From a checkpoint of a small image VAE.
Model: 5.74M parameters, 64-pixel images, encoder arch convnext, encoder norm layernorm, encoder activation quick_gelu, encoder moe top_k, encoder depths [6, 6], encoder widths [64, 128], decoder norm groupnorm, decoder activation silu.
Training: muon at rate 0.022, 5300 steps, batches of 128.
Data: trained on photos of plants, animals and fungi (iNaturalist), 38949 training examples, 17.4 epochs.
Rows from block 3 of the decoder of a small image VAE, named by matrix and row number. Rows with one number belong to one channel. Each number is 200 + 20 x the weight over its row's rms, rounded and kept within 0 to 999. All counts start at 0.
After each channel's rows are labels from the 100 images, of 14976, where the channel reaches its highest value: "top examples" is what is common among them; "patch colour" is the nearest of a few named colours to the mean colour under the peak. Only what is clearly more common there than usual is listed. The data: photos of plants, animals and fungi (iNaturalist). In brackets: how many of the 100, against the usual share in percent.
# convs0: first 3x3 conv (decoder.decb.0.0.convs.0.weight, 144x144x3x3, each kernel summed), inputs 0-71
# convs1: second 3x3 conv (decoder.decb.0.0.convs.1.weight, 144x144x3x3, transposed, each kernel summed), outputs 0-71

convs0.93,212,181,187,181,186,247,183,182,175,191,190,202,186,196,170,206,200,178,192,178,189,191,185,200,181,190,188,192,164,206,190,203,190,170,171,183,191,193,204,188,207,189,235,210,164,185,212,212,210,169,154,215,191,189,218,172,194,179,195,120,240,197,181,191,203,202,216,213,206,187,194,198
convs1.93,179,221,224,206,194,231,214,203,146,200,219,205,196,210,166,221,199,198,200,230,190,201,223,204,190,175,233,201,210,183,209,191,209,199,188,240,194,213,209,181,214,210,210,214,171,171,216,191,186,202,232,216,193,197,226,218,235,179,196,209,233,169,205,211,210,212,215,182,201,166,210,236
top examples: class Aves (85 vs 55)
patch colour: white (86 vs 11.1)

convs0.12,179,200,198,224,183,205,197,197,166,180,200,183,228,220,183,218,215,206,254,232,203,197,222,166,208,171,207,234,208,226,197,214,196,229,166,198,178,192,204,202,172,218,177,206,229,199,192,227,194,197,168,198,208,211,206,243,204,215,147,169,182,196,211,180,196,234,202,213,188,200,171,186
convs1.12,236,194,217,185,227,221,186,197,252,213,180,233,178,196,267,185,178,199,183,167,210,205,195,210,195,223,156,189,177,210,189,198,190,156,215,198,216,198,205,185,216,200,221,192,159,207,198,236,199,183,204,213,217,176,228,158,195,187,253,210,197,227,174,230,209,194,197,214,223,198,224,219
top examples: order Accipitriformes (42 vs 3.9); family: Accipitridae (37 vs 3.3)
patch colour: black (36 vs 12.2)

convs0.124,189,178,199,207,177,132,228,178,212,190,235,196,195,191,210,207,208,240,193,207,171,231,212,208,203,216,198,185,229,197,210,193,180,195,194,197,189,176,227,205,198,226,221,238,198,194,198,234,154,182,150,230,175,193,218,175,200,176,224,186,232,209,200,202,171,187,216,223,186,216,208,224
convs1.124,171,200,199,190,228,254,204,189,222,200,179,198,183,191,190,216,213,164,231,242,198,174,194,193,193,215,178,215,234,212,172,193,229,228,218,190,216,244,198,212,174,200,200,150,207,225,196,192,237,232,224,201,185,204,192,221,173,227,198,196,184,226,207,223,209,205,192,181,203,183,180,185
top examples: order Accipitriformes (27 vs 3.9)
patch colour: white (31 vs 11.1)

convs0.123,203,198,211,211,233,165,209,237,192,212,220,219,197,191,213,205,214,210,245,194,215,184,234,185,200,208,196,217,202,194,208,189,192,224,197,203,160,205,237,208,213,195,182,234,206,201,216,164,135,190,174,225,226,227,246,198,169,220,171,196,239,185,181,231,231,195,212,202,219,223,186,228
convs1.123,217,214,198,204,175,239,219,179,202,189,169,177,197,209,187,211,216,181,178,213,187,222,156,205,173,213,199,190,226,200,164,195,196,208,209,223,257,234,196,218,187,212,186,160,184,217,179,236,235,211,229,198,188,164,189,172,242,181,211,200,171,200,217,171,193,202,194,233,182,188,196,175
top examples: order Accipitriformes (29 vs 3.9)
patch colour: black (61 vs 12.2)

convs0.142,204,202,169,192,211,204,230,201,199,185,184,195,244,169,187,200,201,199,203,228,171,188,200,189,202,203,165,196,267,195,186,204,206,189,205,206,185,148,200,200,195,193,196,197,216,208,219,192,222,174,164,212,237,191,205,171,218,196,204,160,234,205,171,195,181,226,209,216,175,189,227,231
convs1.142,208,202,210,206,176,222,164,173,198,204,199,196,160,218,176,190,222,212,238,177,190,228,201,201,222,166,180,183,192,219,215,206,196,197,182,194,195,214,181,205,190,206,197,213,186,199,215,210,172,200,221,200,162,190,213,214,232,187,169,218,189,201,213,222,236,163,214,191,214,207,151,167
top examples: order Accipitriformes (35 vs 3.9); family: Accipitridae (29 vs 3.3)
patch colour: black (37 vs 12.2)

convs0.10,176,179,195,221,184,228,206,178,184,178,207,203,198,225,170,190,219,205,190,232,221,199,197,161,193,178,210,206,170,202,217,205,215,189,174,236,237,199,212,237,187,222,222,225,178,209,187,207,193,226,192,196,200,193,231,217,185,215,204,163,229,189,179,238,208,215,224,255,219,235,181,232
convs1.10,220,209,219,202,206,183,217,198,237,228,194,234,216,175,257,218,181,206,245,161,155,200,203,197,198,198,167,212,208,195,196,169,199,205,201,196,183,221,156,152,192,184,187,159,218,225,190,200,184,155,197,213,230,202,182,175,207,207,200,212,199,221,239,159,189,203,154,197,187,187,219,178
top examples: order Accipitriformes (26 vs 3.9)
patch colour: white (38 vs 11.1)

convs0.34,210,196,189,203,194,199,168,207,184,217,182,209,191,200,175,208,213,211,227,238,209,176,213,201,190,182,173,214,186,234,203,226,208,216,197,252,254,185,203,184,168,208,219,190,197,214,233,189,222,185,202,224,185,194,203,180,216,190,170,205,241,202,199,188,227,218,203,217,225,204,181,180
convs1.34,171,204,206,220,182,203,204,182,226,189,204,183,224,195,231,186,186,199,174,156,198,221,175,205,200,178,182,197,187,178,212,180,180,136,207,178,187,229,166,210,191,189,225,201,173,188,151,188,201,216,184,203,182,192,176,254,197,176,214,164,177,192,200,201,176,207,189,182,197,217,194,229
top examples: phylum Chordata (95 vs 60.8); class Aves (94 vs 55); order Accipitriformes (32 vs 3.9); family: Accipitridae (25 vs 3.3)
patch colour: black (35 vs 12.2)