{
  "downsampling_factor": 8,
  "muon_scale": "original",
  "momentum": 0.98,
  "nesterov": true
}
Rows from block 5 of the encoder of a small image VAE, named by matrix and row number. Rows with one number within an expert belong to one neuron, the router's apart. Each number is 128 + 24 x the weight over its row's rms, rounded and kept within 0 to 255. All counts start at 0. Numbers have three digits each. After the name is the row's rms in percent of the matrix's.
Before each expert's rows are labels from the 100 images, of 14976, where the router gives the expert most weight on average: "top examples" is what is common among them. Only what is clearly more common there than usual is listed. The data: photos of plants, animals and fungi (iNaturalist).
# router: router (encoder.blocks.5.mlp.router.weight, 16x64, trained with AdamW), inputs 0-63
# up: expert up (encoder.blocks.5.mlp.up, 16x32x64), inputs 0-63
# down: expert down (encoder.blocks.5.mlp.down, 16x64x32, transposed), outputs 0-63

# expert 10
top examples: class Aves; order Anseriformes; family: Anatidae
router.10 107:132130122127120130179133148128106143087162104127086138147150168125134112136072136120118117096119111095160140136130113095145119068158152112140123132119132207135129105130117119143084130126091124
up.19 111:113082159138148149126142134119137147157127159099113120110143096136160103166127131144103119142131117122136092137149126119174138121105136127120065132128126073122117144088112160128112131210138102
down.19 115:122143149125117172103135119146139155137139101126179100135130129148103133117128159141092154133083144108126137139062096152111134107068121110140117138110148133141167121139124134162173136088141085
up.20 095:130102133130141084118154134088119128071128150116152137106129152110136124119144115114132129134152123131098115188091118138177129136134111135170132114160149096117166138124119141087086136185086144
down.20 090:179139138119126135099113153102146141101147185131118135125131146051124137121104094136132131117150091136081130117152159134148153136109111179135126140125098114121170127116097139148158099100104136
up.21 083:125097128098135113124123149106178162134111134098142124111106113116130125160134149114098112188126136155096142147152116116143081144122148104127162106132101074121124116132131105133144119211116154
down.21 124:129132108159129104098134133136174107085111154088140155106109165128122159111118123107099096101116112139121152105109188135145115103168119100130157113125151132144119123186176114144104117161118139
up.22 115:093129153132107098172108142106132129094115157115086114145115113102120115141150133138149143146159123099135149103122095118102081141152119136126131102179158087124131143119150159110133132208149133
down.22 108:159118114145162123145081123101172097149113128122113144111129086173148160123089112132176100152137149120128109162092107167099098149125117101133111134157157144117169106130130122150139086115119114
up.23 114:095092139122159116130105155081137148140174125113139111120117121121157154131139126135112143135095143092094128144111158116118104170069151155130167133137154101124104121121099156115118117203115127
down.23 089:174130118106135122118134120135186131136155148106211115107096108090110139158129138109147140170099112100147139095087115096135124115126103119124155171157118132136163103148126119128109119103125138
up.24 089:143084146127158123136102133104151120124117123111139143113110120095138146130166127093123123097137124108137109169103135141168090171126124104128147157152133084088140135150109108125142096215121138
down.24 103:077133123123129138172126143113096155089141128103107131119155146137148130140131116135117076143131161134167128142084130115160155128108117138122096168147109141053107114160162137136116111173111115
up.25 084:140110139158155119134126169146117088147169171144126150141137123135076118106181133116093133150153125105106097123106106100093099162113141128137159132133159102106141113138111124106087132180126097
down.25 089:152100143132114142148115112144177114118128138110152131171092161126130110114165154118132157163137115107147086095136161101134141135152175135084104109140098140114122157113100122117171122118079089
up.26 104:132112132134157140136136131105092106136120104127117143136117138138107128132144142118120121137108134120100106154119093138126067121153166143132126123115143109122117148145152133142129117255092104
down.26 103:123126154119159149101093084110113113114131101176131129115125146144187091126123136117136150156096162095103128133131116130087151121092132157099155127134144157149141118087151136122133134079147177
up.27 106:135102146117123151109131161092114113145125114140157144163160161126141111201149136148080121128148142096084139091122112111152128136137104147103108124138143083103120139124145087112101106182138132
down.27 100:163109078157143136142145130166148142159132173157143154151107130111096115123065114095117115105123139133139098082134130073158151126158120093161127135109121128123137104153132097147158113117114145
up.28 082:135136119114113143127153147137116111135179151108159123116142121144113135133146110133123146101114143111085167071117124109136145176121095136155116105167118068136104132140149138095130078190135135
down.28 095:162127126128123149118143133137105146137152141166124157140138154184143086142130107122116139124083144128097166122120136154153109133149101055131144127095129140135085117114138141133094077078142113
up.29 113:136088135154136145103142177136151131088112130146112127118131131092130133103169105144132099128112114124056118161147142100135106194117122131151148132144151083138129142149136106118106099170098135
down.29 114:124155142120115130110104111144115161147108146169175101152137103109115109102118096112128121150158125117142134168170100107108090103123137157127128137127129102166137118105111101205152078119139140
up.30 080:119112094146136125106135135087144149140132132145149083111138090046132123151173116127112135125157145132105150119131146140138137154122153161089119170145120071117100135104125113142145129180141119
down.30 089:115154128159130100119101126159118140157098085134148139113157123168134122128146134147117188155157119147129142095082112131116120114146122162069120122121081160098143112105103142142160093108155128
up.31 101:144116152124143154126141115098113113142135102119147134076125099134160123141157113101063109143159146125120149162132129102110135134133059136129114110127168088111149145148096127133134109172184134
down.31 092:131123135099100133131112117104114120095132168099110151136138076171147166167142127144172083136118142145128096153133145104153082139142103105090132162160118134127143093118157120127092147105160137

# expert 7
top examples: order Passeriformes
router.7 098:112122115154125124118134109111098120130144072172149142200132115092140140156152156116133157124099174130125133103135113114141132098133183130122111133095070133145142151130115113156150135116116169
up.7 077:131108143124136183134142129100118123072141120095109124108132159120138104135136072128120117109125121163109110160137136110137078175160119152118155141165176079123133120117133095134121117179139117
down.7 060:138133121122104115141158146124147119135163093111178124205094107081117132126124146109127151100096131082138148095133124133143106092151138086140133148149153154131106092150115137133154143121166106
up.8 135:148139097087104130118120087141143132126116138098080131129125088146133165171136163135142139109121128113111159106142109190126137152122132132102118120114154093159149118120145081119167102186130109
down.8 140:128119166105111123132064119138132116098123135135141126088122113107088126166079144134161156152138147138151145117120121132132125135123164161114130084141108159131171128093059121131150141116141168
up.9 108:130139105094180098126137131098089141112093120144125138106115154132158119127187134140136143117127146106125146119146119133139101147128109132137120131125138095144098059121181113108145093196145133
down.9 117:107096127128172144115102128124106135109100141139126137166150085136071122131101078096094115154130130164150122157149143144148123164147097126143179112151154108113136155087140156095135117132144106
up.10 095:119087125096121138144123166116127137139119158102124159102109124158114132106129118147110171083099130135091105144142088107120137174132154136156117120111130079177132152142138117128117131199144098
down.10 094:152130144180148085121143119161103138069106129123134146095116127132153125117099132093171163081103122127115140083137121154107122165127116078140113131140140120111136157168121099140129157152160132
up.11 087:087134116107124162074134158137128132153131132103110150124129142138116165117126093143116085098131113140135124130162133122105135127127093146103095156142175127119137103149124121118103118230130121
down.11 082:165138108126117143165140113106147107115099104116169145115161139118125128157116149150104108109097152123157110168109101095110079147154141153094145120102160105142123154129085137165104124177094134
up.12 081:130089124132161087107156144093110101093136147142116075125106149124149145148106086140129135114092149114158152126136126101138118162131118156130128158150139127106122119141162101128108134217112134
down.12 087:106125134092110119153127153122100122138134126106110105139155109160114149194122106106184120116140110117122139141147108130152131144184129145118111070130129064127156127134154166122110121084146139
up.13 102:126126147121126143116152157122112144136123152155143158092142093126101160118133127128097154101109146115082115100118144127128079196096125165133132108140123099142117144135155078123117120200128144
down.13 090:094118142126154140111111137160087108115129149121160121118082136136111139113170124133085164170144098118181148131127114129130110138101134123092171159064134111109162116129163126104140129130108157
up.14 109:145107114143067111115148121137119073130131126108110156096149179145176120137118102152135105136152131102086120103105139134119115143113119118126156109127160122174133178141143122103096133183147142
down.14 117:160128114135127146134095165191112125159139159118109165106123121161118139112112124126110130114155102136115100150131133117125138161122088141124088109103122111126198124152119127155166112086120073
up.15 113:156086149160135110111158157067132120104135121102135124080142136090139116178148083116084109132132120139103134108151140140115115153114122116123131123145135126140165137111152101124146143205127125
down.15 119:160127125118106101082122125113181081150171142120126117095147126122136142109123181122164131123151135152119125096086188175141156093160123119147124090121117144129135123084123125120115118126108130
up.16 100:165140157120078119135142135111146117093132131093152112092127134123127145140092132132062134127125110155126104170128131124103162166116159117142149114152161102161136108155132122090091105170157103
down.16 074:110137135115102170149131122107117152119145114103195131136103145140115173141120167123164120122117123155119095161132129133149090092137115113075115116120084166103170118138110102153144145088122138
up.17 129:089088142102146132115120162078126155122178148133123156109106103119150104150138140116099099148143146124125114098164102126127093120127103162107173151144147092166139122150122093122127145181106129
down.17 126:089167128157125142140112099155152148148121161097101084152173129140105097141122145131133147115133118141156100142120072111122119123132131158127108152093122129121109117153181066126171100119127131
up.18 120:123121141080105096186123118073132111136105126113126122095139156128138149151125123162140145108123144072119151134171117148126125114158127145145113109119110101165130165133148120117130119199094108
down.18 099:114131100137125106167119147126129115108092143151120145152112113117114131130109130121133103115146141095159115056170107121145144104141124115082129110127126127183165126160124127157123126190094177
up.19 105:115122144129134138149123139150175127112142163127108099105138118166131126132160125112132118139092164088094149106138117134095114158187132115105102108151107104163126120097090144098140116200129110
down.19 099:153108066120103098122118103161133142124131114125119131100165131136135162133162160173104089133121125167122119091141112125159086148142134133139157164113134139164156151116133107116091126076100154
up.20 077:166116156130176117180150146140133132133117149130133120100118150114122115128147123105090151104116139129134161131135103151097146152117100135097144129156094070135113084142118142107075125193131107
down.20 102:109145152147160140116162097125135124143115101078129145085123072148129151118116207122120149148141133114145104104084106119122176100138133123087118164145148127140128120127109130104154148150107125
up.21 106:119127143107136124113121147100133164136102130122095118087139191129096132159162118145142123141129129124095120077103127158125138121124123120141114097152113115149118131127177146138141111220140091
down.21 104:150119140105085112132141128125144116077100131129090158111121151116145132125129115118153129179153121123099113131111164093190136087130116140147117093122111120156109150103106115164108146178158165
up.22 082:127158140117117122143133155106121101115115114086157137145132126154136125147155115142093130101122135084113109129112130150117095160138125145146153154156168068166100128149112084085141135192136100
down.22 097:100143118133108125134142177116093129104088105156154108133168147129167137135156120077095135130124138160099153137087124144113143128133084079149154163131117118145140094130129130166133113172109096
up.23 082:124130165120121133139115150109165158122153157072145116101162137112127155148137124119130112145122099155082080141097191124116114159116128122133114119123120103121088124136101129130123128209125119
down.23 091:130134118101143131128137080110163123115086139134073133110107089166128197158157109130156130121139146113114114126165141114142114108138139128120127110119145127124148108106145134075108099162175167
up.24 095:120114146140105148122108138143130131135173155120112099133122145181138141111125118116060106141120100111126188137144087117088139184113140141151123090131139106136111110127123128084127141186140118
down.24 105:127112115130094117139125190129114169159104122122158130139089129127149139172094181113125140175125174137120091112135119127134084110097151106092128138100114150126147121124108122090175136136123112

# expert 13
top examples: phylum Chordata; class Aves; order Anseriformes; family: Anatidae
router.13 101:113111132131125118152134134160085160142135152152151142105131141153139166193119137128135164073097147092139113127134074182118137102158118114106153131129159130120115099143106118092108135107147108
up.19 105:130100151109129147145142139100173127123128114124135132123155123164108085129121143135116124150128090137097108184119153099112140145111140119124111102140145074096106122101109163127143131217108142
down.19 090:130177125130145115144113124156119140126141124097107146114095149149156098159126085111086131157110146131116091110109151103152107123119120126143098118141108112122122109188121098109156165160130202
up.20 080:104127140116131137150118122100151139090121115111160139137136139152108117114136168096075149128150136093134139116140141086120116184138127182112113103118100078116141131145122130135102132206104142
down.20 082:137110152172170122118173137108137128125131118124143130151075141165066131122171116157120068151131113105132136107141124105155149108111171139093136122125098136122103133141093157117121114156133098
up.21 093:153119142132137138115106165143164151144138095122133127136152111098150088134140141145098104171163149150134128098094168121101132144086120099122065141132115121133105120104131111108130130205120106
down.21 107:149136116146134129143167115113178146146094092129149148071117128092118172138137160121141080110178150104146112125127123125109137129124094132109153116132150105105113105190125139093107106126163130
up.22 085:099125144103118122120141140124127114139148143126132137148144145142160144141140098125115109163145127131148089160152162097119096160095102132087116155077118089136129139115118119142168062193103121
down.22 075:155078116091098136118146163125127116118160125086131145147144133142109146138152071098131096140142079162110126099108116152129154118141147153138122130127158165106179150072153108116113137121131135
up.23 107:166109129119127087147142157134129139123079133058124126150134121118126139125139099101123125105072145105129163147128138105137129169154119133114187121153100136135091128137126137124125111198145142
down.23 106:148114186086131152133147131132109104128133148144185135099152121161103120137171094125082124135112107109107155105106125071124127125124143164086155145145126170106108100145113127120163119130147123
up.24 157:119124113150118138089128151104181130089153122132114152138152148104136126147136129120086129092174107114122158129130131120108106161106107105128106111144096101138131089133159126114128144215167133
down.24 136:133109148148110149088111106144119196117142111155081114106169114158097146146143125119109137113106112117080125096152134139144116136138088139165148104121121109177163142126105125110126136142175100
up.25 087:117113165105138086148126161094144126115153155087112159139149157118099130120129148110105132124132128155082116121143150098154090124127118117101127102140087116144143148103161119143124134214149104
down.25 106:129147149118112142096138115149132152144152134110107118120142093173084161136130123180126166133141057127119137128102155109149117153111150126156116072134133137124104095121086170124144110161110118
up.26 146:167089149144107129127127119081156150124123115097133135172114116118136123125128160115110104152148136139134133126108118126136125188094082126128108121150125098108146124140110099175120145217118117
down.26 135:151130140151125130135072130115173123093120112130126112121141142106141126089105142095143086119060161126144138119100176123111107189150138108145124125096134100144116149132156130150124120142169160
up.27 090:114107132123155120109154136103133118137114128111126091160162140115104152163080142134112133122159122087106147149131147129118103122109104105143186122106109058120140132130140131152143138209134127
down.27 107:176120136148153111142172159149114104158147143138127143101062164177159137142115114091147104128127121113088108130121135158143110118112107151158096141104102120116164118113147115103140103103092137
up.28 065:115127165131135157106117113076143134105105109083175117149148132163115101145143137112094137106126092126133147142162154133120109180140126104122099152115127107136105110124132131098111138214134127
down.28 074:159144132167109154094139126123130140108147141095140159106104083152075163147140145127119139086089122132133144101149171142123135138092100102118164163123133121121129134141151113072168096139150125
up.29 106:154119121121116123116150176079179098125107137110120134150120118132151107145117112122081111127137149112134131146116121107123140182131125105155109130147137104103124136093115110124134151232125127
down.29 093:123156108148137078145132136109134161147129106116162141099137165167163095086136117110146124100101164093120095135093131151137127095116143113150097124160143141111127137102175125130125157177121092
up.30 086:118092186120134145125114138069163137113131132089133126139149161129109140141136078144070122143166131161121087122147150125154095132106128133108111165174135098126140117122114147148119121157095120
down.30 095:125159121126119157128119106150102152106141112107113107125153149122097133125135097133107124096090160131112145147163116106137109106173150141118126069130108118171069114167134136154111144157126191
up.31 091:145126117140148147079136138122150133115131117136105122149098146148112129146111108121073151127126101080134177150135150118122095161118126087157138111118125146145120121137109107169107132218105113
down.31 109:153128129125150142136156125160126090102161110117142141184145143167069110112147179136129159137084112116136104125114089132101107116070130116124154118147118158162149126118124113097095149134140120

# expert 14
top examples: class Aves
router.14 098:100152095155119112117128144189139156102142134125097137135102109052134102142160172117105143110093170126087120122130159116101124111090121129143088127135144119127125115114102163133142130100126148
up.7 069:103139162138116122148142161079114174107100138128131157133127161155117159127118128121105126116123102145148142126152107117121087158120157132098106108100111081182096123146171092115101130177138115
down.7 078:127153091161156154122138167131142136093128079093130125109108122162140091113091088181126111105144114145143137140120165141132105080135115152141113104126106147136088124132114165105130145180137129
up.8 077:129135082121132117158174162050153145153149100127118143122115155142123136151164153118107105121116120132123130133084122103160118119126104139095128143159090127132135154138127100137121123199093129
down.8 083:133090118136176126108166131091146133161164139128150121104133173096127096093125106160116138155081126116138110156133151122149126109113148120134108133139115155140100126089145158081170078130147112
up.9 099:120113118117089119171128127079111134153143154103172139097112155122140133115125136116137125097139099101178143097157133143129096157165095108111129128145109115148138103152117101129104115204154149
down.9 099:130122181139142115104143096157133129107161161102131134130111077122100139129137140125077124126157118126151129120137155155110136126135114133114103109188115137152125097100110156065189130123142100
up.10 109:156123161131154138113110146096146103126149138140113125142116153162151135180165097137121131139091098107135094096132106153158126108132116136102087136127127113106151118109119101094126129221116129
down.10 095:155150121088109082142089115118119097108115117099127097134141114132171153099140136137189160113173170129149151160123113122123159138133133148123129139155081140117141122093112068135124136140103130
up.11 099:154099131125140094142154156058156108119144150089124116135095137155133142118179112124100114104139155139139155125088117131143103156170141115105092112132167102111126152120116118109120131187148135
down.11 099:129146120104136155150132136130120135119143122077113140104129156112138127123103133136129165121143133102172119178053174152106125116122143118124091132162142135123128158153127144132073090149092088
up.12 120:144116140114148139138143136074129125145127142106111124127143151110119137149124109128135123117124111123078123145107094144142163141111121118150152134135117118123114128120124146105119122255127090
down.12 121:120140121161145116167119125136122119069119131144130142088124145125149153101115131094095127106113140118170108108119153102095149179121126095159116147089165077145139139187125144159134132117110143
up.13 110:105123135096117105143126137077132091096115120132121127124148142124149138133125112133122131156145166139091121144120097120161088165162155117153147128183118088125121112145142074110113107202143135
down.13 111:125160128145163087150145120128155117110105154131172147124157090132061142101149110108100107145116097158170126063154132136151160123133126111115158148113107131105140121137155103142143116139112097
up.14 101:171144122092139112151106146120156087147129112129145101120158089152113184171110117119112137115119109142130143118089144123156139173142135104129147102134113090096116144144138109129144092190127092
down.14 093:158115074102119122154130155113125096143151126139154129090085127163178121124115105116209142096136119125142129123162122097152135120136137137150129098129105141102140129122136124175146105137088098
up.15 104:146146128126110125156146133094117110153107117069120129135133141169140125133135115152093108140143081105111106152134117107150118141151131124114158152102107087118151147146125117109126144230118104
down.15 086:145146087169152131123153157128121126130127150136175081137077167104103148138159119095115118156143152110148130097121101142147068144131096111146103124119158132093143130156150081142111141121115122
up.16 081:153126155131135109126130185112145140096135094113101112129112135141145128119125107129113111139160089127159155110095114086134119184158148131117164136151131121117116107124140085145124102207132090
down.16 085:123140143118122126161122111148133114095075136087164108121117144142135089138126169111130139139105143159101123153094165146141124110138173129126079138122188158141100094164119136129128135090125087
up.17 078:147124110155145127120133162077158130116158108126144144114107131148140129131155131114118111140132107129078110105099154137144083175158145085128104147156153102129136145096123094096098164191133116
down.17 085:151109139154166108089126140132129158115158126117128130142086085120038158146087132123134107136127128167146145136134135135121106124091154156077153144105121127145128131129127095148125146128089158
up.18 089:112144102151133117127167112085133135104101143112141117149125162162138126129142095130084134180117122133108138130137101156159090165127131167097126117103121090132127165129109133107119132195076127
down.18 091:180142146093117186145105102097109130110144132122175109127144155129139106153098161096165122120131085130114135152104147133110114090124143116075142144155126130102124112093132125143105172135138163
up.19 087:135121138133128096139116160111111149159127124120109115124139137111129161130159127139103118164149142124115113103087136134172121168150102116094120077145113117118117119138138079142070141209141159
down.19 114:117146123136104103151086144130143145149134144101143101130128160120098096091132169095116169091132197127125119107147124113120150109140093089119112138127137135094181100116165134114144136154150159
up.20 087:127108142113125119116126165090129140139120119126102142094134116116127120123144115118124120123115139123173125121121148165145145108151123127125122103114133117126144132163129087097086137255143146
down.20 093:121161118147087087132133151117119162149169144153145108090175117142151106130144141113116084125176139116151104141085087128119127151108104108165080127135157139098149123133142116142114117154145095
up.21 112:142114138122117120139116142106104117135108119129154131109156095168132153157145145103126135116133113145114126121110067134130132152194083133145158091165094086139130118120123096099131160195128117
down.21 113:111103138176122123174098141083113173133158118141138164149160094138145091120155135139114115134110130157126112100154089077105116110132146139094121120159092097124144126146124149125173116132157104
up.22 122:120132120120121139147121150104162095111100126109121143093135087156149132162151134144115083180151174107123130131114148126122090172149143136108127146091105115119149178099147098111089117173117135
down.22 099:135111125129119108086140106181155130151110158146158102145153144143088124089111139131106147130128174133132101127111134111144130100118085133144144154054146140147133132094145126132186093133131107
up.23 111:128139117139142102137111161098122127096134132137124126114148163133096152136133099114129166139121146095148131161135141115137084157140138139141155149128064058137140121099091115131098154190116103
down.23 084:105154139114119095114150147073151120157158099109169111139098144127111128109102144128125140153121142118173090088115170135165107110150148087159156129115126156132151109107133068124140153118118138
up.24 081:150071153109181124127133130100123124120130140135138126114122161177105118132128089137091150128148106105132099138124114107138097173164143130127140189131134095119129111146117101079115137182133107
down.24 100:117098062129142110124129125147179152151085118084120132181121117143149122126106119111087129143114133095107122116142125144116135140163140101185136103142133115131117165132141122162106168155101100

# expert 0
top examples: order Passeriformes
router.0 097:159121140134126127117138156161044135130170107138183145157098152131141173067091132120138163126118091174112133139136150120125107135105148129136097136122109132151136119150113136145147136124122122
up.7 085:137150151154124120158129154106144113139142144103150166088146125116127111150160141112110069118126144145100119144129108101131125172139103103101108135133150046131149103143147109147096102176118138
down.7 078:132154122133125157131102133115166101079135161158119112155097135150108098087156128124185094157177123138146109123137101123151111128082155122164123112089143135129152151115130092126105131092153126
up.8 083:155121118140119098124142126098159164120159154109101133107145136098150115136141134129119143134112123131114162128165075120153091164148129119112129106124152063098137095104102121114156115203140140
down.8 083:132154134059152111125140124142176134110102102150096158079151153162126124117115092125118128117127112113118127101152156129150149114145163142116150144116121148112118071120167125124111122193117112
up.9 085:130142116111136134116102134095130113113135160121136135128140143116110094178153154147106091115092114117120104146108103145129115142188114119166098143115155126144156173113120089117090106200155123
down.9 090:127115168132129138164123176114138086140059152163128115144145122124095132106149116099176128145106110141125140138121111130161147121126108111173082105101098162120166120090152107135123102135136122
up.10 092:122122147110121100099132164081161160126154149173126117134155119135101141156137102123094136095107179122113117159119119133125097170138133106129103092138144080172113150131091126122102126175129153
down.10 096:113142126121142117136122126118118156138171124133139142134082159166145107158133172148162155140072143079082138108080123147140091149121149136138076130130122173105127131104139115127115136103092128
up.11 089:121110144137131097113098171102141155118112093119120139159097141149150158161138139108083112114124152110137102128140155124143111132091131128095149153132122093149133118124138079140157139219123110
down.11 092:153097131138144152065084132144107139146156140090131100131124154168120128116119134156133087106124113093096125151088161174113143149152111133109127140151157115147138123150150120083111108117109175
up.12 134:162137145139132125120125103078158118111091190120143117119142129136123149138129103118094145153111116105131125135105121137142087152173111138122096145182113106123126118116170121112120121210126103
down.12 107:146117152140089080074141134145126150121153150119086120151180073120127136121114127154135130108125149156131090141110113150105140116104098144126157196107122104145126104152138149134119101126118163
up.13 092:138107102087128131167111142088132090102161130080163125135159141176133104185121122127100122108164096119126132112129122138148119140138158162142152128131126095128127102147111101094131129182147097
down.13 097:125135125079143130174140128120139134138120119152173137117118118161145125118086074123133127146118093125100120117126129145150128126124118186126104105121145167132107159158085119176165095071135118
up.14 085:085128122134152103137158139105154131147112152109129104107114103119161145142111114160084094160114140136143091134096096108116123115131126133150175139110122116134113179128113105135122137218139149
down.14 092:086166115131101153154096139130096092097157112159141120166154112129136132118126141143149158136113150124167143152116156141134122149135124114130116162110133127106101118139115137147132102077098041
up.15 090:103115093157107140146134123095120159125149123117117130149154148095094129182153096151083103144113188086142130129143086142088144157119116131142167132151146090106112111127156118134121126165127118
down.15 087:092190150113093101111154129123134152125081160135085102117159130138127128131164128111127142088118104143144132137133190119135179127147142124080134094155123133120117118119145128132142134124069124
up.16 107:103116145136140124121070156079136110104138121115144152155149128131131158191155124112104079121133110109130131094136150118134115139162125126164124123124120086103106133144166120134107124181182104
down.16 100:168131141085120153117099126161141126146115145137125159126136152118126077097155124118134113128108183121106062156152143130119104139112134124143092066152130130140174140095133121164136133141120093
up.17 080:140092150149165133134105151077141115119105156165120107099139142124132156153173133140106156132126122146102115118158126126124079141125160092120137164140133097104127120098127096115104089199136135
down.17 093:095135137140064142172120123131151090123125142120137072128113147143157127106145123141111130100152117091133172154133151132146169124129140136101135095147104128141156152137139110144099089157064129
up.18 095:126105095120126151154139143118137148129106122103091131116191140078118122192119128121125130134128123119096149138101097138137126165119146140138118097118146063133150129155139117114134113201146106
down.18 103:107122127107141132112107085125145140106150121118113086149181123107133110116140156119079185150129127143189093126104124094126141159117169110116140183111145123128138120145163103109103155116136113
up.19 076:117131132143125144134150144091195137130132173102122147120128107137099132176134075104129122129133170102103124131121116111110102129141123132109164102126153107142115118125131132083122120219130137
down.19 088:158121091143122122121092177113129141105140151106157161114130107123086166068129135142085132112111178125150137129115151123140113161145114104170104106130162108157083098140126136140145096131140137
up.20 126:126143118123125128144118161096137142144103123102164137108116139106127106159152133130149143125160145096064161109127083123119067139131125150152161143149124093072111135117143101130145125190133149
down.20 116:126102135123142141117092143157122102124129109159100091155159117096109118129170120143101127148129099086109171155122191085144145123087108126154101132134163105164104105140145142168136143145121120
up.21 105:163135156102104086135131115073139131135152109176139142131142132123085133125134120130077116111140133150093159099158142158114102125102161120156069107152154110131114145126115129113149123179155139
down.21 119:140149125094107125139136140106126132106122127083137160123136130134155143081143105098148144163113170133139109107168136163099147127106113142108122124116134125117184103088159082124103097154132191
up.22 084:107141119145151122124155138078125153150096105138109112125159158126138106155106102133088145121113135118095131129093107142146102150115120097115142123136121092119158179121152145134142144221111104
down.22 089:127127096137119113147155094112143126130148128122141121110157126194123104112158120136085207115109098144109126121122087155128136128140149146096112109116133139080142148111156110100118119183142155
up.23 119:104120143143117146133137154084142117126134140137154131114106130172135106154162133112066105139143158160124127125116043136150109139145113144105126139125135123114137139149102087119124111200116104
down.23 130:110099105109109119130165132058159103122139130136136128166138107109103110152137078160153142141145154117196120104126100154120133119166153129087127138118134145122112142157143138122097158118121086
up.24 119:103104166098128142128149147068140109131102139073137159141121126128102112166171112149124147125128162084098110155114126127097115134123104133147141126142134080095165133149138108116143126177168135
down.24 092:144127135131119119136127159090139169105129136113100176164099101114144136139154130112126132129151125168093142112141104135113126100113132142097117143150156063131149111151087104180159127089149086